Weights of a small image classifier: 32-pixel images.
Rows from block 2 of a small image classifier, named by matrix and row number. Rows with one number within an expert belong to one neuron, the router's apart. Each number is 500 + 40 x the weight over its row's rms, rounded and kept within 0 to 999. All counts start at 0. Numbers have three digits each.
After each expert's rows are labels from the 100 images, of 14976, where the router gives the expert most weight on average: "responds to" is what is common among them. Only what is clearly more common there than usual is listed. The data: microscope photos of single blood and bone marrow cells.
# router: slot weights (model.blocks.2.mlp.router.weight, 64x128), inputs 0-127
# up: expert up (model.blocks.2.mlp.up, 32x256x128), inputs 0-127
# down: expert down (model.blocks.2.mlp.down, 32x128x256, transposed), outputs 0-127

# expert 16
router.32:525517566527450469474472514545532543457531507490465517534496534482441562521552542572461531498473425499451517462572485526431509497524526539462459567464580535511498452478517519520503393538518528514474547465464531515510413448486493468523455564509413549550513472504545449454568465497530454513490470488434521438497488538470507482408518493463536485498467494596534477571487577525502506477495
router.33:524518574528448464477454501524526537453540503496449503538500504507434558507551535574466552495487418512445517468564495529445497483537520544455463564467570537510511454451508520524515400545516526517468554464462529509489431456481492472525459573513411573547543468512540458451541485491532462519496464493428536433516474527477520490419521490464534488506464481597567502557484565527500484502489
up.0:538518449534455433524454549513489427536460485465465520494490468580477518542486518518478440533566499493548506507442550472538514499484479462508454524495435458427531543513474477481482505501509544465581514522539494535478594567474426550475561432499574483441562482441492576536476489507473490545534473486500438467495482516464612489548451535436517540506528453469533486487432446476500550466526
down.0:554507468580466491440516426511473510533461507497440503459460494440462514518478460537472410501500584528549498547408449492515489545599547487550475507500478458503550487520447451511452554514491544463505497443552455518527488444563537572428489520500566482436487530415504538536528526535541449546517533522531485576506523525515485520470458558470524490565517421485508484466504467551511497448498
up.1:520532482532469460483514460426408477586488548470488473536488481513537461571471525503508552459525463519476478504465529469544441470468499481529515555476461488515485593512524467476454515464475515591467515534498501552502528575487461488508528490529525493510485475441489510510459564505555519498433520475495556513481421540453568602546467520390543452516502517440597546568489455485549480479531
down.1:512520466493454584525566422484512515532516482452496457496517546514496486543451417563520529510517572490498452480507517484563449588546494470518456498477483488491510556485497534526525605517493504443491557520500427491497516520579520522448499503537512484471537454437560573515463540452431544523447541521476443543513494530544559564532490561454506472483545460462453442430503444484485501453569
up.2:517502494538470511436542477522576493516467464513443515521472568518434510473470513523536405461538584492530486490484528438523549487498459614434460441521521557447410510483519501519555473552503537469552518514500474549459537491551466600535568508515520490431528484486456536507515435517511519493562505508488550577482516457553492449510465508553432494497453483494512515439460473422487544484521
down.2:485517529428537517517448515481484561472511483560491467493510485538499510491450452472435469594471473480523519449509492444478435458589514458440566486479503475503568547514487467529523529487548503488498458507504500485548487564463560463467481555483507529551572501609586519439583548452471521474563562559481480444508456485478496504444544485520513558497570502558489451531445537533458451512486
up.3:568514426509610486534548513536456491499509452536546516496552471504642479514501483466483552507511464503505489518521500502403514497452559424511511430477476457567496508533519498475453538421476469544463527525510494439519496573468488456455447480489465536528496517537543492488517511403494541392488482476579477490474493515506515501532522461488527507454523534501435430543511486544544497426488
down.3:535509567477461581455473460487479534472508495407528487463491502482491514566449483521541486546528498503537425492528533444426526552568495489507553421468467501466537572557524572540474515430526519508517496464470429528506476414475497475508505545444542453536481457516532542552510514450482483490435566473422484461505461507514469533434519603451498491501512518566518515487537557500418469500533
up.4:414529569487448480524366553496551551396489515520509482457529405564502516545508512477443483469490487470491528576518533497529529420479555492491536523459489504530559513501530556450519409557480468491449502513462542503496510477432398504513526427481549536516569456503466460442444484522539452472511474517467516474513502491519514491505550494519481495496522512560540479487485458537501482579516
down.4:519539492556474550431503529566532573551499483509478463518426481502446562524543496542533438467510463516430478553541519528526534475515451527514490458587525522516515456482533533455484511513455501563465495442515537499477445454469524536576510519506462500472441468555520471581436501577560487464551493463474480558537464458549437442435456426544445481521475536467553574467471522539512512493510
responds to: cell type: segmented neutrophil

# expert 0
router.0:450501517520537435549494543467526534520553508425544485537519490502439503554522544568456508552524476490469492501562517495464493555554465531528554530525485473400517501487432440507492540544477523523581479497460504479488524480420455551491499505538535456483500476493514550592564510458445483550507480485480485393596455473463529446461572511461480550506504484459480515496512598491420526517464
router.1:423463541508518479515489568535525560507540531413555509510464503494439511508522528606493464514503465502475459478554500511513513572541481526548519531542491499415506507527445500482492499542480499497546430449455488535465484399432470560504559505498568428507483468495521520593495512523510431520483487465439479420561520510488511478414567509466457486518473528477510542455513577492423515540466
up.0:578528433538454466497463531534474483517462481496455521472497471550519528583546558507476488518548542515484485489478528498446564453416474473514452497415488501558535511517511487466485520420506589496513574547501507515512568590447433550502525429500469467453532540500495569472563484451493531513497448480556507507443449537498533475501446476448515511522460514533468458541520450482559529396535
down.0:518461455555487460492425489550432535412505514511482498426438530442529474521452509500513468488522544508544456532468513502482515495545546471548592461429512495576532540531494525497497509482502438478460419502474458540519515444553490483465554514494534498548529488442494490429464471505573426439459504467511558586478547521459536570454507585437526434556533525556481485493484462514504488531488
up.1:570499560564513527502433537511454547463460569524548462497435510431446533503486552492513452524573460470520485500474528490471469490520429478560463538524401510477544559539475510415455419461502510556481547447489500546510456497470488498571433478479581476523487486473456474543533467514500439512483504470503440500475485496452582527496437581434551468494469516569507520540467492454494482499504
down.1:474499502535423552507523557563512469492567499482538465511521465551527528494541461466477466444540478467498514524520483518458543591457463529512519493483507504488478436517511545470519458495500533462531449501479528429437507408495521494592471433473539536430481506525596504559488426477474503504532471492519453480535543466514545444470573501519374537529438512451442549520536515436468538483548
up.2:501489496544533454558389522521489465396488456520527477474510478474455439439523555427480504571531551543494523543485530499493516467513470467481475468459491476528502516486484500520523532505474446382510554575485523520519522534599496469461512521540513546576533480465496537422555502508476491494468467466526455524494551534488531475536536565503528517489591479572453425419492482458472498557525
down.2:496422522515529445477470527497459440468508444464483579479462477458472521458532484497519495540454465545532507480484480525533541504524562460470508487507530538439509489490476498587479436491514478515515412470539499551502452455489525524399543590483469513555505523459459491526486491536518414487455462480427520471530540522428415496530521592518545449488553494554578523520514570537498525554430
up.3:545501424529527553486492529554463515484460484517489551446480485508568510562500543471529503526551555511507466493491545502422553464441491485527500439433486540607514525531528530464466523394490512528456516514514483538519543590457456541508513469462424457515480556543444519451526487443564527430474492490558509568443500514529488519510469458482505467514458547537442448530515439501583512441536
down.3:519468523546471498481469477516432550474533570439501464460435558428481507514469488539545467468506526536521422514484474498491494532558530500575525488436451499556489577576516478492495476470502490497457457429439460562491477421527483497490540535509565460518452497450488483498467459519549481496421556429509545540469518553493502595467469597432517423545500525503479557482532516495481454481533
up.4:508562494517551525546461531452496475442439477556543495484491454467484486510493533376507506562535461501540542512435560506452479414509542457509518497502479464454524503479504509487479524476482443492498501506550540505585518585501539451464438478497487543547530510477547503444527508459499508471485476540472446485495451491468495492593533556537556536410570446583476371530486477517503497509490
down.4:501450587530518405522521473501531478513503471438466487514464501464463489449516487553532472520507480572526481462502478561516559555487587572543476464521543473496445447497461476537480552486451527485527427459524477580515453445514522481438489552479446482431473508412508531563465458469478467566493499494539507467501537486457506506453530543466460468516393506467511547460475581520534514570450
responds to: smear: peripheral blood

# expert 29
router.58:510524528484458549514434539437458544448487540501508491482482467536463586499558420475498503534518494545489524526449516474523456457453476486570485557582462505532640517526522550427452492498496492517473434415483547518471449523435466465518523450499534499493425481478512485516451513525523466463471497491469513497448394563536513504511442496483567492499479500512602509574534472492511473472493
router.59:541512523487465528500432546466466558445491543506499476477502472562482560528562397500496545531514478534466525525463548497505463458453489472563490559541483495542625508496513556433437510499480485520474432422482558511487464523441447482502509453521506518507438498481515501515452535516491484449473490494481517472441412570544529503490447460461600494480494515508600482581510465507541461447496
up.0:518470572505511515495512497501565442514513512514481510637553629500429530461515462513520520492501474455446554491508529521533459516497453516437459558526520484450473460423487526516504482624543519498567482476499522482543446475529543464526457535474510526475412476435538464506464449516483548516534494509491531477500472469533525465489465543508491492461462435452524598505468511421506499450475
down.0:498492430496548485468557515548496499551490444494478510541480467406543491480507583507540569449536474510472520550520519547462491510423446543479478488580576455489476477477540466439406500508439467493427520584566510488539511511542496506568497453570437509465449519481488435551550519532569474494515406522507469549549559489491519524521522456487449481504488517510501520544510528516567528544475
up.1:513538534465458450494511498464545522492573435419475505514531445555550467552462473514455537473416445464522489501543549491413518466504528502480571474418520486476514490456577499512504481595497557466504474502485500474463529482469491494485527476508426492491558533547550541567565532447460491474562447519442490446559462410533527454496537444473489485533532547535527494542449568543528500535496
down.1:485493562564501503535506467508544474525460519508519478471482508525441448470456531488504514474467599567514459518489478497554546465466507479580403530493449554501513543480504550505564462495457449488470528455470517530493477480550512443486533480469585507478530505467478499460462485514546515543433530507528474546375533527542545520623483556522512437456486562591473459433478467519484466519483
up.2:445533473515484515540501489492515479443460474571437518486489517458451517438492537459506405528522560543565540518437479460560492456494506516488481435548501516503517505524503556512537511475530447517495567534500480522573491523579499422495542488465547496490448481473506452423457418510492480475505486481517528608448525501472409511542536550584476532495472451528477459407545459478495562550467
down.2:505470554473511448551526496456473496511565490496509505511513486456463521495538462492549452491490514515535514507432448446559473465522526493515457499497464544527536472580492443538454461512519573619521527425455442473506417509464524447472483543406547507521448498480439425509505492518472499526504558477487574465537445547526507520495487512526550522482513482499544515540577630551522508421478
up.3:429519517503548551541514501477509416522464467502491538511461476554511467517423479481506436495505497459568493480476520473489525490476518500481541453532498508422483507478501488526507579511496520484592459539533486569522676519500537588496502486451507482479551480492507605526509550426497492499550499575459416458540479471474459503527474484548434509481559471416513492484482506506484542479519
down.3:539499497517500430482454488602556534473453469553480487487521541467454501470495547532515455533507537509533472527515475474506559503482447521487466439532522525562541516486476532539535442475536508479513501457495481537512462501561478465566506500556469487501448443537456449476490472584540426510547540405518528541415577492510517460481503483541534460481412503566530536442469442452578508571426
up.4:507485505543533462521447497494445514453558518492524445487537491478567388456493517492477555511531504512480466513549493534498477466451453507516534523449475500545485551490512464496514561471466492382464496623525479507479576521547482448508536503527529556530517456456471558429576501500492528428455535447584549547508516513478584500521538477415432507569557501486487492490475498485491449527519
down.4:424451490479486536494518515450470563459554500541528500514521564544591467574465456524518514447467563414525479523562516539497513489518481513493542493384546492486430440498522507459537509514554477518521458540477456457473559477474520515502547435450493454471516539514511517533512481471520547435568468522471581487544464410494499472432551483499473535563494471494476479526506514539481570487595
responds to: cell type: erythroblast

# expert 8
router.16:561509556509502494447511411534491519481543477535397489552519513441449501506555567556535545470510470554423493439526469544447507530501490564479450532513549498558487482452539432525529435487472549470435574530485493535516430477546531467509421576545432509554544470463477474460561499516500464515470487467477493483501498592445511521440486524444461466514480467559496497541495552482525476506491
router.17:559511558514502496451500414522491516487539472539397492550516517440449508511556570556538545469517476550429493434524471550450513526503487557480448536511551500558488476456534436531532435489470553464434580535480501535510429473545532470508425579546429511545544471464475479460550501513487457523473489465488505488502502596447525525437494523450454459514480469552491498544496554492528477507486
up.0:450530539519450506524556522502547554518482506448448485541483551587474534586489497538439476423496500477475510514521531497521526456519511546484449528494508506474511500448501583459528455562479552565518484506475555497431534472381437600503554453510486472420475464525509516579469468419499490523556489540478494484548431457543481495464519431525409494515480531474544544501488485530506523483494
down.0:512464430528511498494498489550518537542456490506490447443434439471449543465508449533517416551504552552487477548505494498585541499532492478540438451554468504530548506512531519500394574477449536569463548441545478562492459466487523541513510497478493468461430459465469500566480538545561462529525536452505475600522499497534470491433446471529487480541479513477529527442483512589546490454526
up.1:465487549474521610468485516481533539508441496582531542515481547510525537431508482472520458493458567472531460442535460491497543487453440561497461468526539594525482491499514479473551517500493493550508490480454474524470498498549500466595489475421496461441474513552485519492517445478535560439547500605549473545425487509517435465445429481585528496553445533507480481465511466458470529546510
down.1:471426530422490494481460478475485545494601500506511452523497485527564522501444489497465560486487487530485427506590474510460467524511467564528550457457509451567466559512524417502518495453506536439457521514521489478453499467475511511546453494529466500450464479576538519519569516464469581479489588513538520447536495463539520550453519428467449513579491575491456484499463580523460445527536
up.2:437491557539480425547469556492455517481480509415480460505491557589447485556509542523407456480548458479491513572535507521513543447527479522490455535479492489450503501476442578481507464536493488470570473578491521535435541481434422568500585452528527559473454454462460533541475489497516455540535468458504477487552505479439548478488532510447442534481537479487572533471505468478486537538511
down.2:465439430528495472540509510551475514555473495472491497484433431452492475446536512528541445502512528539494477515481490490612522448489443492511451476526505541535509510507563496507421525485468514604450550487487479581535458480479491507559562527490489492489427495434440433514459542563602436497496504441466511592517496532479475515441441483485511444543491526467559546504529493517562496489546
up.3:490483506520472530489578483533579433569476467528491460543549534529496450443487489480496451446531556456539491483472484428541553515444462511423488424498503532489430532510513474537538489529538501482567542569493441502513533514549488523516532469479583486452528518499487549507484455534451562475549510490552489595475543484563522461578461513552419521508479502436468505470499465437497555437557
down.3:494506546404544467540426503489562463473539509564607495538559462519528480460448476442449528552423517467536496486557488438464450474458538450460551485469469477503538543542548447531501469509543526488477496514497477455487491526468527433468448475478544495524510445573528480456580550450481547472503528563517505399496464487492531484516529489526526532503533511569489446548459571547456470517476
up.4:462499519478568503558514518460501440459472488507514537532558472523577475467499434407497525527539492484491604471417535495503444455467529438426530517508463519483484477456464540537508542510493454563526441527527552444523518586441531513461494486464481575531523539482458491478432505407485537471494497522491527488517465515471524496605575456494538564423531453492527465548491477494505509514451
down.4:520458521469480504403482467470441576424526519465489448491543546517561529538495494555502616524512530484453432526592472577482499553553486589508525526511538405542484497471489492506561579470498501466492528567493426488437515500546422496464505473597462458463458467487450529498503472465482538500491510474511527498466497495499507513475462499436486518553501462491457495432498496482483489563537
responds to: cell type: segmented neutrophil; cell type: lymphocyte

# expert 9
router.18:472465441502439491541540516494535481446551497488477521455508492497558554480533464485509524485452545560519548555472479527520504552511617456537476461467487467524557468507562553543489462450529491514455447464496525440461440479455519431412502501500437472498462592539456426519455440533530448556466502486490544543539553497510452527534546486546509482468457530523476547533543491592571525478526
router.19:497469425496455489512502503501564486438545496517471523475486486482509565470547460478529523491454551568490568560498468511521501559494616474527474462488494471541585466536548566529492461454524509530442477456498546443493438483483506435418508528497406464515444566543479422518464455545492436528453506493482547542511536510517446537545512504559516475473463530535481530566551513578556515469518
up.0:527421478462457517502612545490497450567562488511497489493493454534454517472535502516597531428457491531490520477521482522500553553495496524468494502431579508456514440497563518561470470515555469521498540481474489463500451429501545458484452562461445529545512574502464490572453519520499493562478499485430491466526530498489487540480464562498509428408469543508483492589539559464507504446548
down.0:492487454522446488429489524535455478491484519528503508445512533522529505456529504523564507536450545520509532517510455529511529522524391530463450575526487529495444465457519511541556489488507483482490527556487504474448494467577504538585480471506503533461512518438459520512456418577510493531517456488574485623509635540442483452489435504526474538484532434473447480451478422495530503515517
up.1:540462497485532454435614523530481477499529477516476478459542555495508470490539559514556521491516485515398515457499465577474564543503488578496483511520562497482432423483419471514554505421476484492486541523512539481522479514561524469508469525521466503558498560486480495471526473479464523554462470440539485471450578585363500501480494511493504512460487483513415463413511515478526509511491
down.1:517511441535422534528511461532503496502463498483430521465487465541531501545443421525542477467553526465499550548465524527532492515540494467469462531506479512484499478435442519522513543513510488475535519524575512492503577517476463585524563446517548510439513542416525584541443514521490468508576508574515474571565510458509517497543492502473431569527513410404520482472430435500528517480550
up.2:512546472479489474445514441497513431553469455419476483493444479483485497574462551489490427482488499523563398516487548455453578533496516541519482449527489497440495576528507439516445454476494586423545511491546434563430572489509480595497527534511504474490559490503474545578526556546511444520509491475439443475542522472521494500524504564493482497501557543511551561510496516517492531501498
down.2:521484506414511485462452511506440523487547488504497478555540539452626487469525450481532590489483473500465422510546482575483506506468526512514512482532543407596458478529512487506493493440512485535457423500505435455511450532486527475446506495542407506506462495537531476491501481553509485397480524490550550468522532484450537524509563476491500487569474524483513574548533554514556461576482
up.3:558495504461502450478612447506466470586508463449506510469554475508529499520509532509499569544535484483498501401515469523412512536544477536425505486573528517500487451481420469542524565492513554512545570522515480464482518520515507503527474547478429518486514507528557555544534520398507541533544486503540442462502523487477493455455528475479482570498517449507456480444516591493442489573432
down.3:497545464483460553505501413475499504527469525454490516504448404458461566536444537492515490515462534536539508485453546475520435509517476510511460544618459495443533547518500494488492528526485532453476549500581505536495531421468465586518463486488553454430559503475528538540538535563515410552524512583448407524536484500552487518517442504518494519552550490506477487464456490552441474495483
up.4:559574498503483487482479434495529439550422476492459489468467444516466496563474534483478467489501482509546447515487595446456575508460506488498510468559502496463540584528503476502448518524515574438568471503542449550481574505494506577498470482491520491481568433499487536562493624509545452528519482536428405431486467493565518508512469538499515488476524522538578536483497492512520502524476
down.4:561467535442499487486432488548458506448482456522473494496556527478545541521522419490506573514495518502480459556516502564526531522585465441470445478524488415574495478434457528582477423450508558504514417451562448430477470511468523499466470500548441498521491502513497503551505464573507412470511562486564528499555512475513568465501551536529547506529505468487509550493487478543560467546478
responds to: cell type: lymphocyte

# expert 5
router.10:528420521499564475509457485541452509419522482539525492471470510449578434498481519520511519511485456492511460529517546528472545545515564422530503431468500501562515557558530548511469522458483452494412477508500468548531465476516523542478412527511509503571509477519486447504492544440559429504445495463491424479469565518451526575488499492475548437468529565583479531519489507556558454573523
router.11:549419517505569469494456490554452499435520475554515477474448499452587437495469533515512501506484444497528460526517536520464541546517572421534507438466493488562514559555524526502457511457477462496418492500517470554523464481521527541481411532515501505573513479521466456507485556461567429498462496473489429474472559517453527583486497481475549450471531557583497529526478508566557457555521
up.0:467540566508498560536464543481598500447512493524512498567537490517495502496478440499525499498525465427493554480516527537471473411525486521454520535463497515500496419388497596530545502553495538525547441492451540467497509471459523516528462496448469515484492501499605521477518457447496506436557494567516492477548436418537539408496530458551448522514510442488468546507437491487482503556540
down.0:562497506575490444447461462577523509490487507498482490441508503511493438469485560538517546507476519537472465501492502547464540544510588500559505547435481417534514499449472447477513527471450453440486529495500525505504498494579500415419524494579505461491518546486479553450520506542504518487464500453581489531374566553518527487552493518451498461511520499538438420459433501563507488536527
up.1:477561584499508503532446475431595526468523471487448558626499473481469496518519512492492489468507493478475522483511519510465490411493496534467512515485509517500500453438523498484537496607481589527517482514462528483483531490467485549512443488472447481476572444504590518491574451437501486507556456554496488467545399438532485414532518464548432499542509492511517557537467553500493530530503
down.1:519485466543499451480465464592503532449446485569471503440500523499535473487510495486508513505503546535469492541469481525529533500489601472520533494452501485598534499459460546485519533479459433485499479508512511511521473539594511422394524470541487527498533519491457522441432491542520478474506492462548472658417581525488542490578502515514481480510503507512505422449475439542522489518497
up.2:418526568472467508498491513437548521501539511524479513599537520532463476467494473522510518469480510457455543469569467508537445444523459570420503568453551569451457450420542549542592487578536493550533519546410501461499522451496522448549508502474494543454507482475520511452510460501441539454519509530469586512531450428521452474469516504513446514525475452459522499513512512463452492514532
down.2:518572486555537534500497491586520473448428463554494429472488481489526487442515483430502434498509596517537544480453485480499536434408507485497525466538511557553555478469511577468486469495446482510518416506533544496468478560532555448507481477484493525505535493559491538477499479504550454462567466500544496614470496500520546453570531453550518499523516518548573456521458449544543528518458
up.3:499531569544473554504508460463499461529474546483497501568482568498456466409482472494531530474523527491456511475585451520495450444493430565467496594548517546453421483434535516511566479559484539520509534528488519506462533499539557505553492548540483555469497435431502556448549458493468569450474532539536592532500456474510520489506463539474449497515477445456533474504472538434458447479525
down.3:478507467527478394496467508537498474447504448546462429516525535514479503522517513484447482550558604537511573478466455463519495422470452471459507467462488527486569479459469491557508442491460537457547524530475556489522526600528420483549609522525458499529551482514459475499513503488471408464503489485515570531552491533466536474509581495486488546524536485529544463578492508474493536492436
up.4:459489586542471513494488470454519479552525558480462500622507476561465500482524453512471543421520484521408520483572470517518446475435448547489495601521507513486460490457570535486536478592483574512503520536487543499449522509487493516538472489540485521474502413439488510482495502491487540498472509521501571461515432500574553517515474459427455445521460497414554546528486523448496463494515
down.4:498590436486453509473518456499551502511541432586487446520542513533575423570473485521516517479481572482525492471550498450477500441445475471460535455441505486521515506485560486505499514497488527480475499605488497474525553572509439412506529451516466454440530483545519463480512552482487506435554456516497576518532443482520562443525542449452491512564541495482489477565488479589531540498525
responds to: cell type: lymphocyte

# expert 2
router.4:501498445482515492465482428453535542477537490503495517540500485405494567461546570463461547513432556511473501503532415540454441535548536542500513476530521500514520464534490471461560501547520489483462562464507505449484457486502517448476486524497435465493491508549568449484588471532470499490502449549495545487489523490508385453511514504589516524571482478601474523499572533546434459569454
router.5:457450514518520486595449533456522536417478511495512515540456459487450553425557534442451477500517531581489536586485466491559447438467547481532491518526449501512566529529524538447440428560418472505447562449513604523485441530467452492463538470505522512553495474482502439480491471534501502554477486477520539512495504512555531481592503494493521497492493525574528435517504483554511499466462
up.0:511412507454508474505545459485455534563556528378523522474488501533517523525528462577452502491462476481484456452527451491455499552567505479511530519472517516519508474527488512510492521542553520566517445465464463473458476431414514559499499540473478460456441518550522530599509518424461503521537532495464523469553467509506472493405497447470524490568466546472551543546555584544426499481499
down.0:491482483531504504480466553536478483489449499501525562384499496528450547496478587496491476558510529520551490489448506463562529480539490497530447520464445543474471538483516495541464439427539460529535560436533527521488493480490492521521529505430506493527528544544393505473490492601540498541519567489474500539435560497500464451468458500492581499471501528580508425448424424520499544436533
up.1:515421497471442520494535459509440548552558543442512533454480524526510506565497497596523507469452446452479438453539508520487511548596487491514521515431545557509482487522477523507509503526571467533487449483443430506473478391425532537544534544453491481515448550524528505551460506517500485537510516494434486490515512525475454526397457501481525453567466527493547572515554546511449473540541
down.1:464488495537528459546488544505492507499459470505514574424507529521441541483505610520456446546501556492563476448433522431556530441519490469510467489434465558490495547516496447521469462485574442526558544459473488530498514521487463501537533483429523478515551553533415472463480486556511522566570538462470472529454523492480487436439456485507574498481486527560506466466441435519496575476554
up.2:453461589514491545517551528491532505509495542467528520530475535518418493443538511566569424431522499504464491480478481459544540479474405591497460545503500572441420503503541601492520437546492499563486550489409509549458471435503481527572525507468539544504481499477496484477438427511499559528490513479502535526459529519541500491477471498492497446445444538470496511467524487413483535463500
down.2:479475457486528433458460488516463515488533465509452445529548473515534504530522474519521576515536447595409516464531508526450516468532445557443567492471513509564451532433523455577579483458487521447527469530525515467528545509492497550522476572594429483540494494484475521483508542503459478439404565456490530452510494565498541551475498488455461448481529499487504503517512539427546438545499
up.3:565457483533535471504495505632545466528486528463495484528476544503505490517481529537511408480565516464493447479481537480504568553436483500519450468527488512524448528530455497472500558479461565473511519550504477556424622503498441565525563489510562481484476454479510522472467451458508518495526498450545488500423555567541541501486484452485433505503458523445457608440482486484518547498496
down.3:453490521519509455564459447506545466461523467515484476540573539486474498512495521541450537540494532475476543524550540498513523451551412489416478526463501465415489497461522500569524493511556508493529522579509472479512539494430493460571506502554525489507527456443487525525564525456430524528504473414450521459574420472450546438493563565401487547477525396491485473512488508485506531492505
up.4:563464480529531465508496506631546473538481525466495487524478539500494500517473528536508405494576512467498467464477539461509550550435492496511448472526483507532458535527452495477502564482470567468519523542510486555425616509492440563520567491511567479485470457472509528473462457454501529502529501450548484501420551565555546498483490453484433517509461521443452603436473493480503542507491
down.4:455491538511499441575466436501563450474525456508482482539578542495471488505497512539455526545484543487490545524537538485519529445522414479416478517464495479420499500467526505583523487517544521511528534569499472481511532494448496452568510494540531491497546447446484527530560530443425518529512480419446519459568417479457555438502567563404490544476516407494491473519487513499516535480497
responds to: cell type: erythroblast

# expert 19
router.38:566507524503590444496421496537444524492482500478558506461484491424465520488525560456439550579501449463472490520542489563434444507578491450513537529529514475530556489522421465443471547545509504465513487478566491486499486481481525534490463530527526542544490457519511543508588542496498461500520454459495432462491505498462536440466484540461539559540537448584507500495461550521442423571451
router.39:565484530513592454515406501548446498490477487482522494495471479422458507458497532456450524584491450465493492499525479552441445501572484446484509526520511482523567499504419491467473540557507517442531496474567490494504479479471531514506482535521533539565492471516514553517599563507495443505540487457507430460522510472473542454459499549461513571551553442577515509495460570515443441565445
up.0:437440516474511464481508506440486495518622473443511532537509483542512480523563534542454493443425445496498450484547458511468566572481523529506564489456614523452496452532516470498508510534567515473525503504507454485459476415464537507491447505490455473460448524556474510553523524504475495547530468467471514451555491461503434466439541421450494479514491567498554540513586556529508551477524
down.0:462477504527494417529491535538478409492450516533487547490497507496481496450561525489455518513460484589474549506426452549539529476470513451541454547487500498450497490485512462527450422488469453470515531479526571542520463435565537464506492512493510521506471523480410430455503516573523456521425509461461459514475573593446470543528522534498558452418501497542554421514534481506554482512446
up.1:522491567510464516469485443443489485561471539511468541561475508524445512432464430485520475493495589500509504511506452462578474493525424527467455529500486548503502523454501512524532489529526563530509513485498484497426514507522516513556534509483521526446504473482497585540489472557472570520558565510563561569514459456589509506520428485518428517566471492405552554491470442422455473440527
down.1:484489546530502460566499554520530467514480484465438462498441435542457525438421543470511433493511544517578531500474522454549472462542535556464460485471488497452546522406503482542527426550479539473536553520538519478503512475514448482460460493493556553467549488460492527463530489506503507562620545581509503516469537456560529531499474496511466566484545486516454447468393553472477536489529
up.2:523548485505491525514482492488448481509474493588504496467528462503497454509471493484511555540554457511523447486500544472454500406458451494460542481499510522527494554507512545541498520434528475520489524564504432542591516515522504498524472572516477599539587460513527554437522529462510476365438529488432509528463409543489526532496488548466538499483512474523563387548495484468508436514512
down.2:468471556515515503529543542487445631489512515464446416498442520509476515548489509548503469486561496533499478493484491491524482544596554473505546480458520415529463511547470504492457516519490471497485427423478496536534467459495502530417500556545502462537474535516480456493452473486507482505485564468431539474499549514489500576348529478474543467457512555529466522428511540537449466488514
up.3:513457525519493471479493474471509512556534560496470518574481463508426555462498483500494466516539584514486536478488466450587431509509393521507447551487458491525508540493490468510507540495545546501491578491488494507491478540495461459534485501505562494471476537454510523482471485534440612543536568471562570531494483474603536511521456467449457527584468502413465531465482467402465504458510
down.3:461449601570460512536504564481470510479537542463435514524433462494444529418487509451542454453502544508516559537454474503588459464566498545477472542474505540480538470406503498496542391567469519511510527482464542481528451428519510472500510506465553543503517473432510494487531450501534436542563511549469539521500506509524438532483473553556468550484516459544505507528475571447456515504523
up.4:495544525490478461531488473462504504535539443506459484521506482525478494543506502542470460499456475439537474484527469494459511537558503513466528477508551502461512482493481432499515505598524569472607514515505475470507540450478505524487473495508475482466570427531527573576554544480477486523610472532448469443607426462473482430427508482485482567556523445498574496549474566517423548500492
down.4:448467446505487462493493518532443489476458522551524539440465533484553486476532518439449508474499552537512483547465433569511536498487570437580530526478508462520530461510464471444436514464470417444481463503540532491487500459577521533470544465471512519467461574510437483427514536552543471479492481490509468608461588552432464532467505532484534479522511496543544411494568457551513502525472
responds to: cell type: erythroblast; cell type: artefact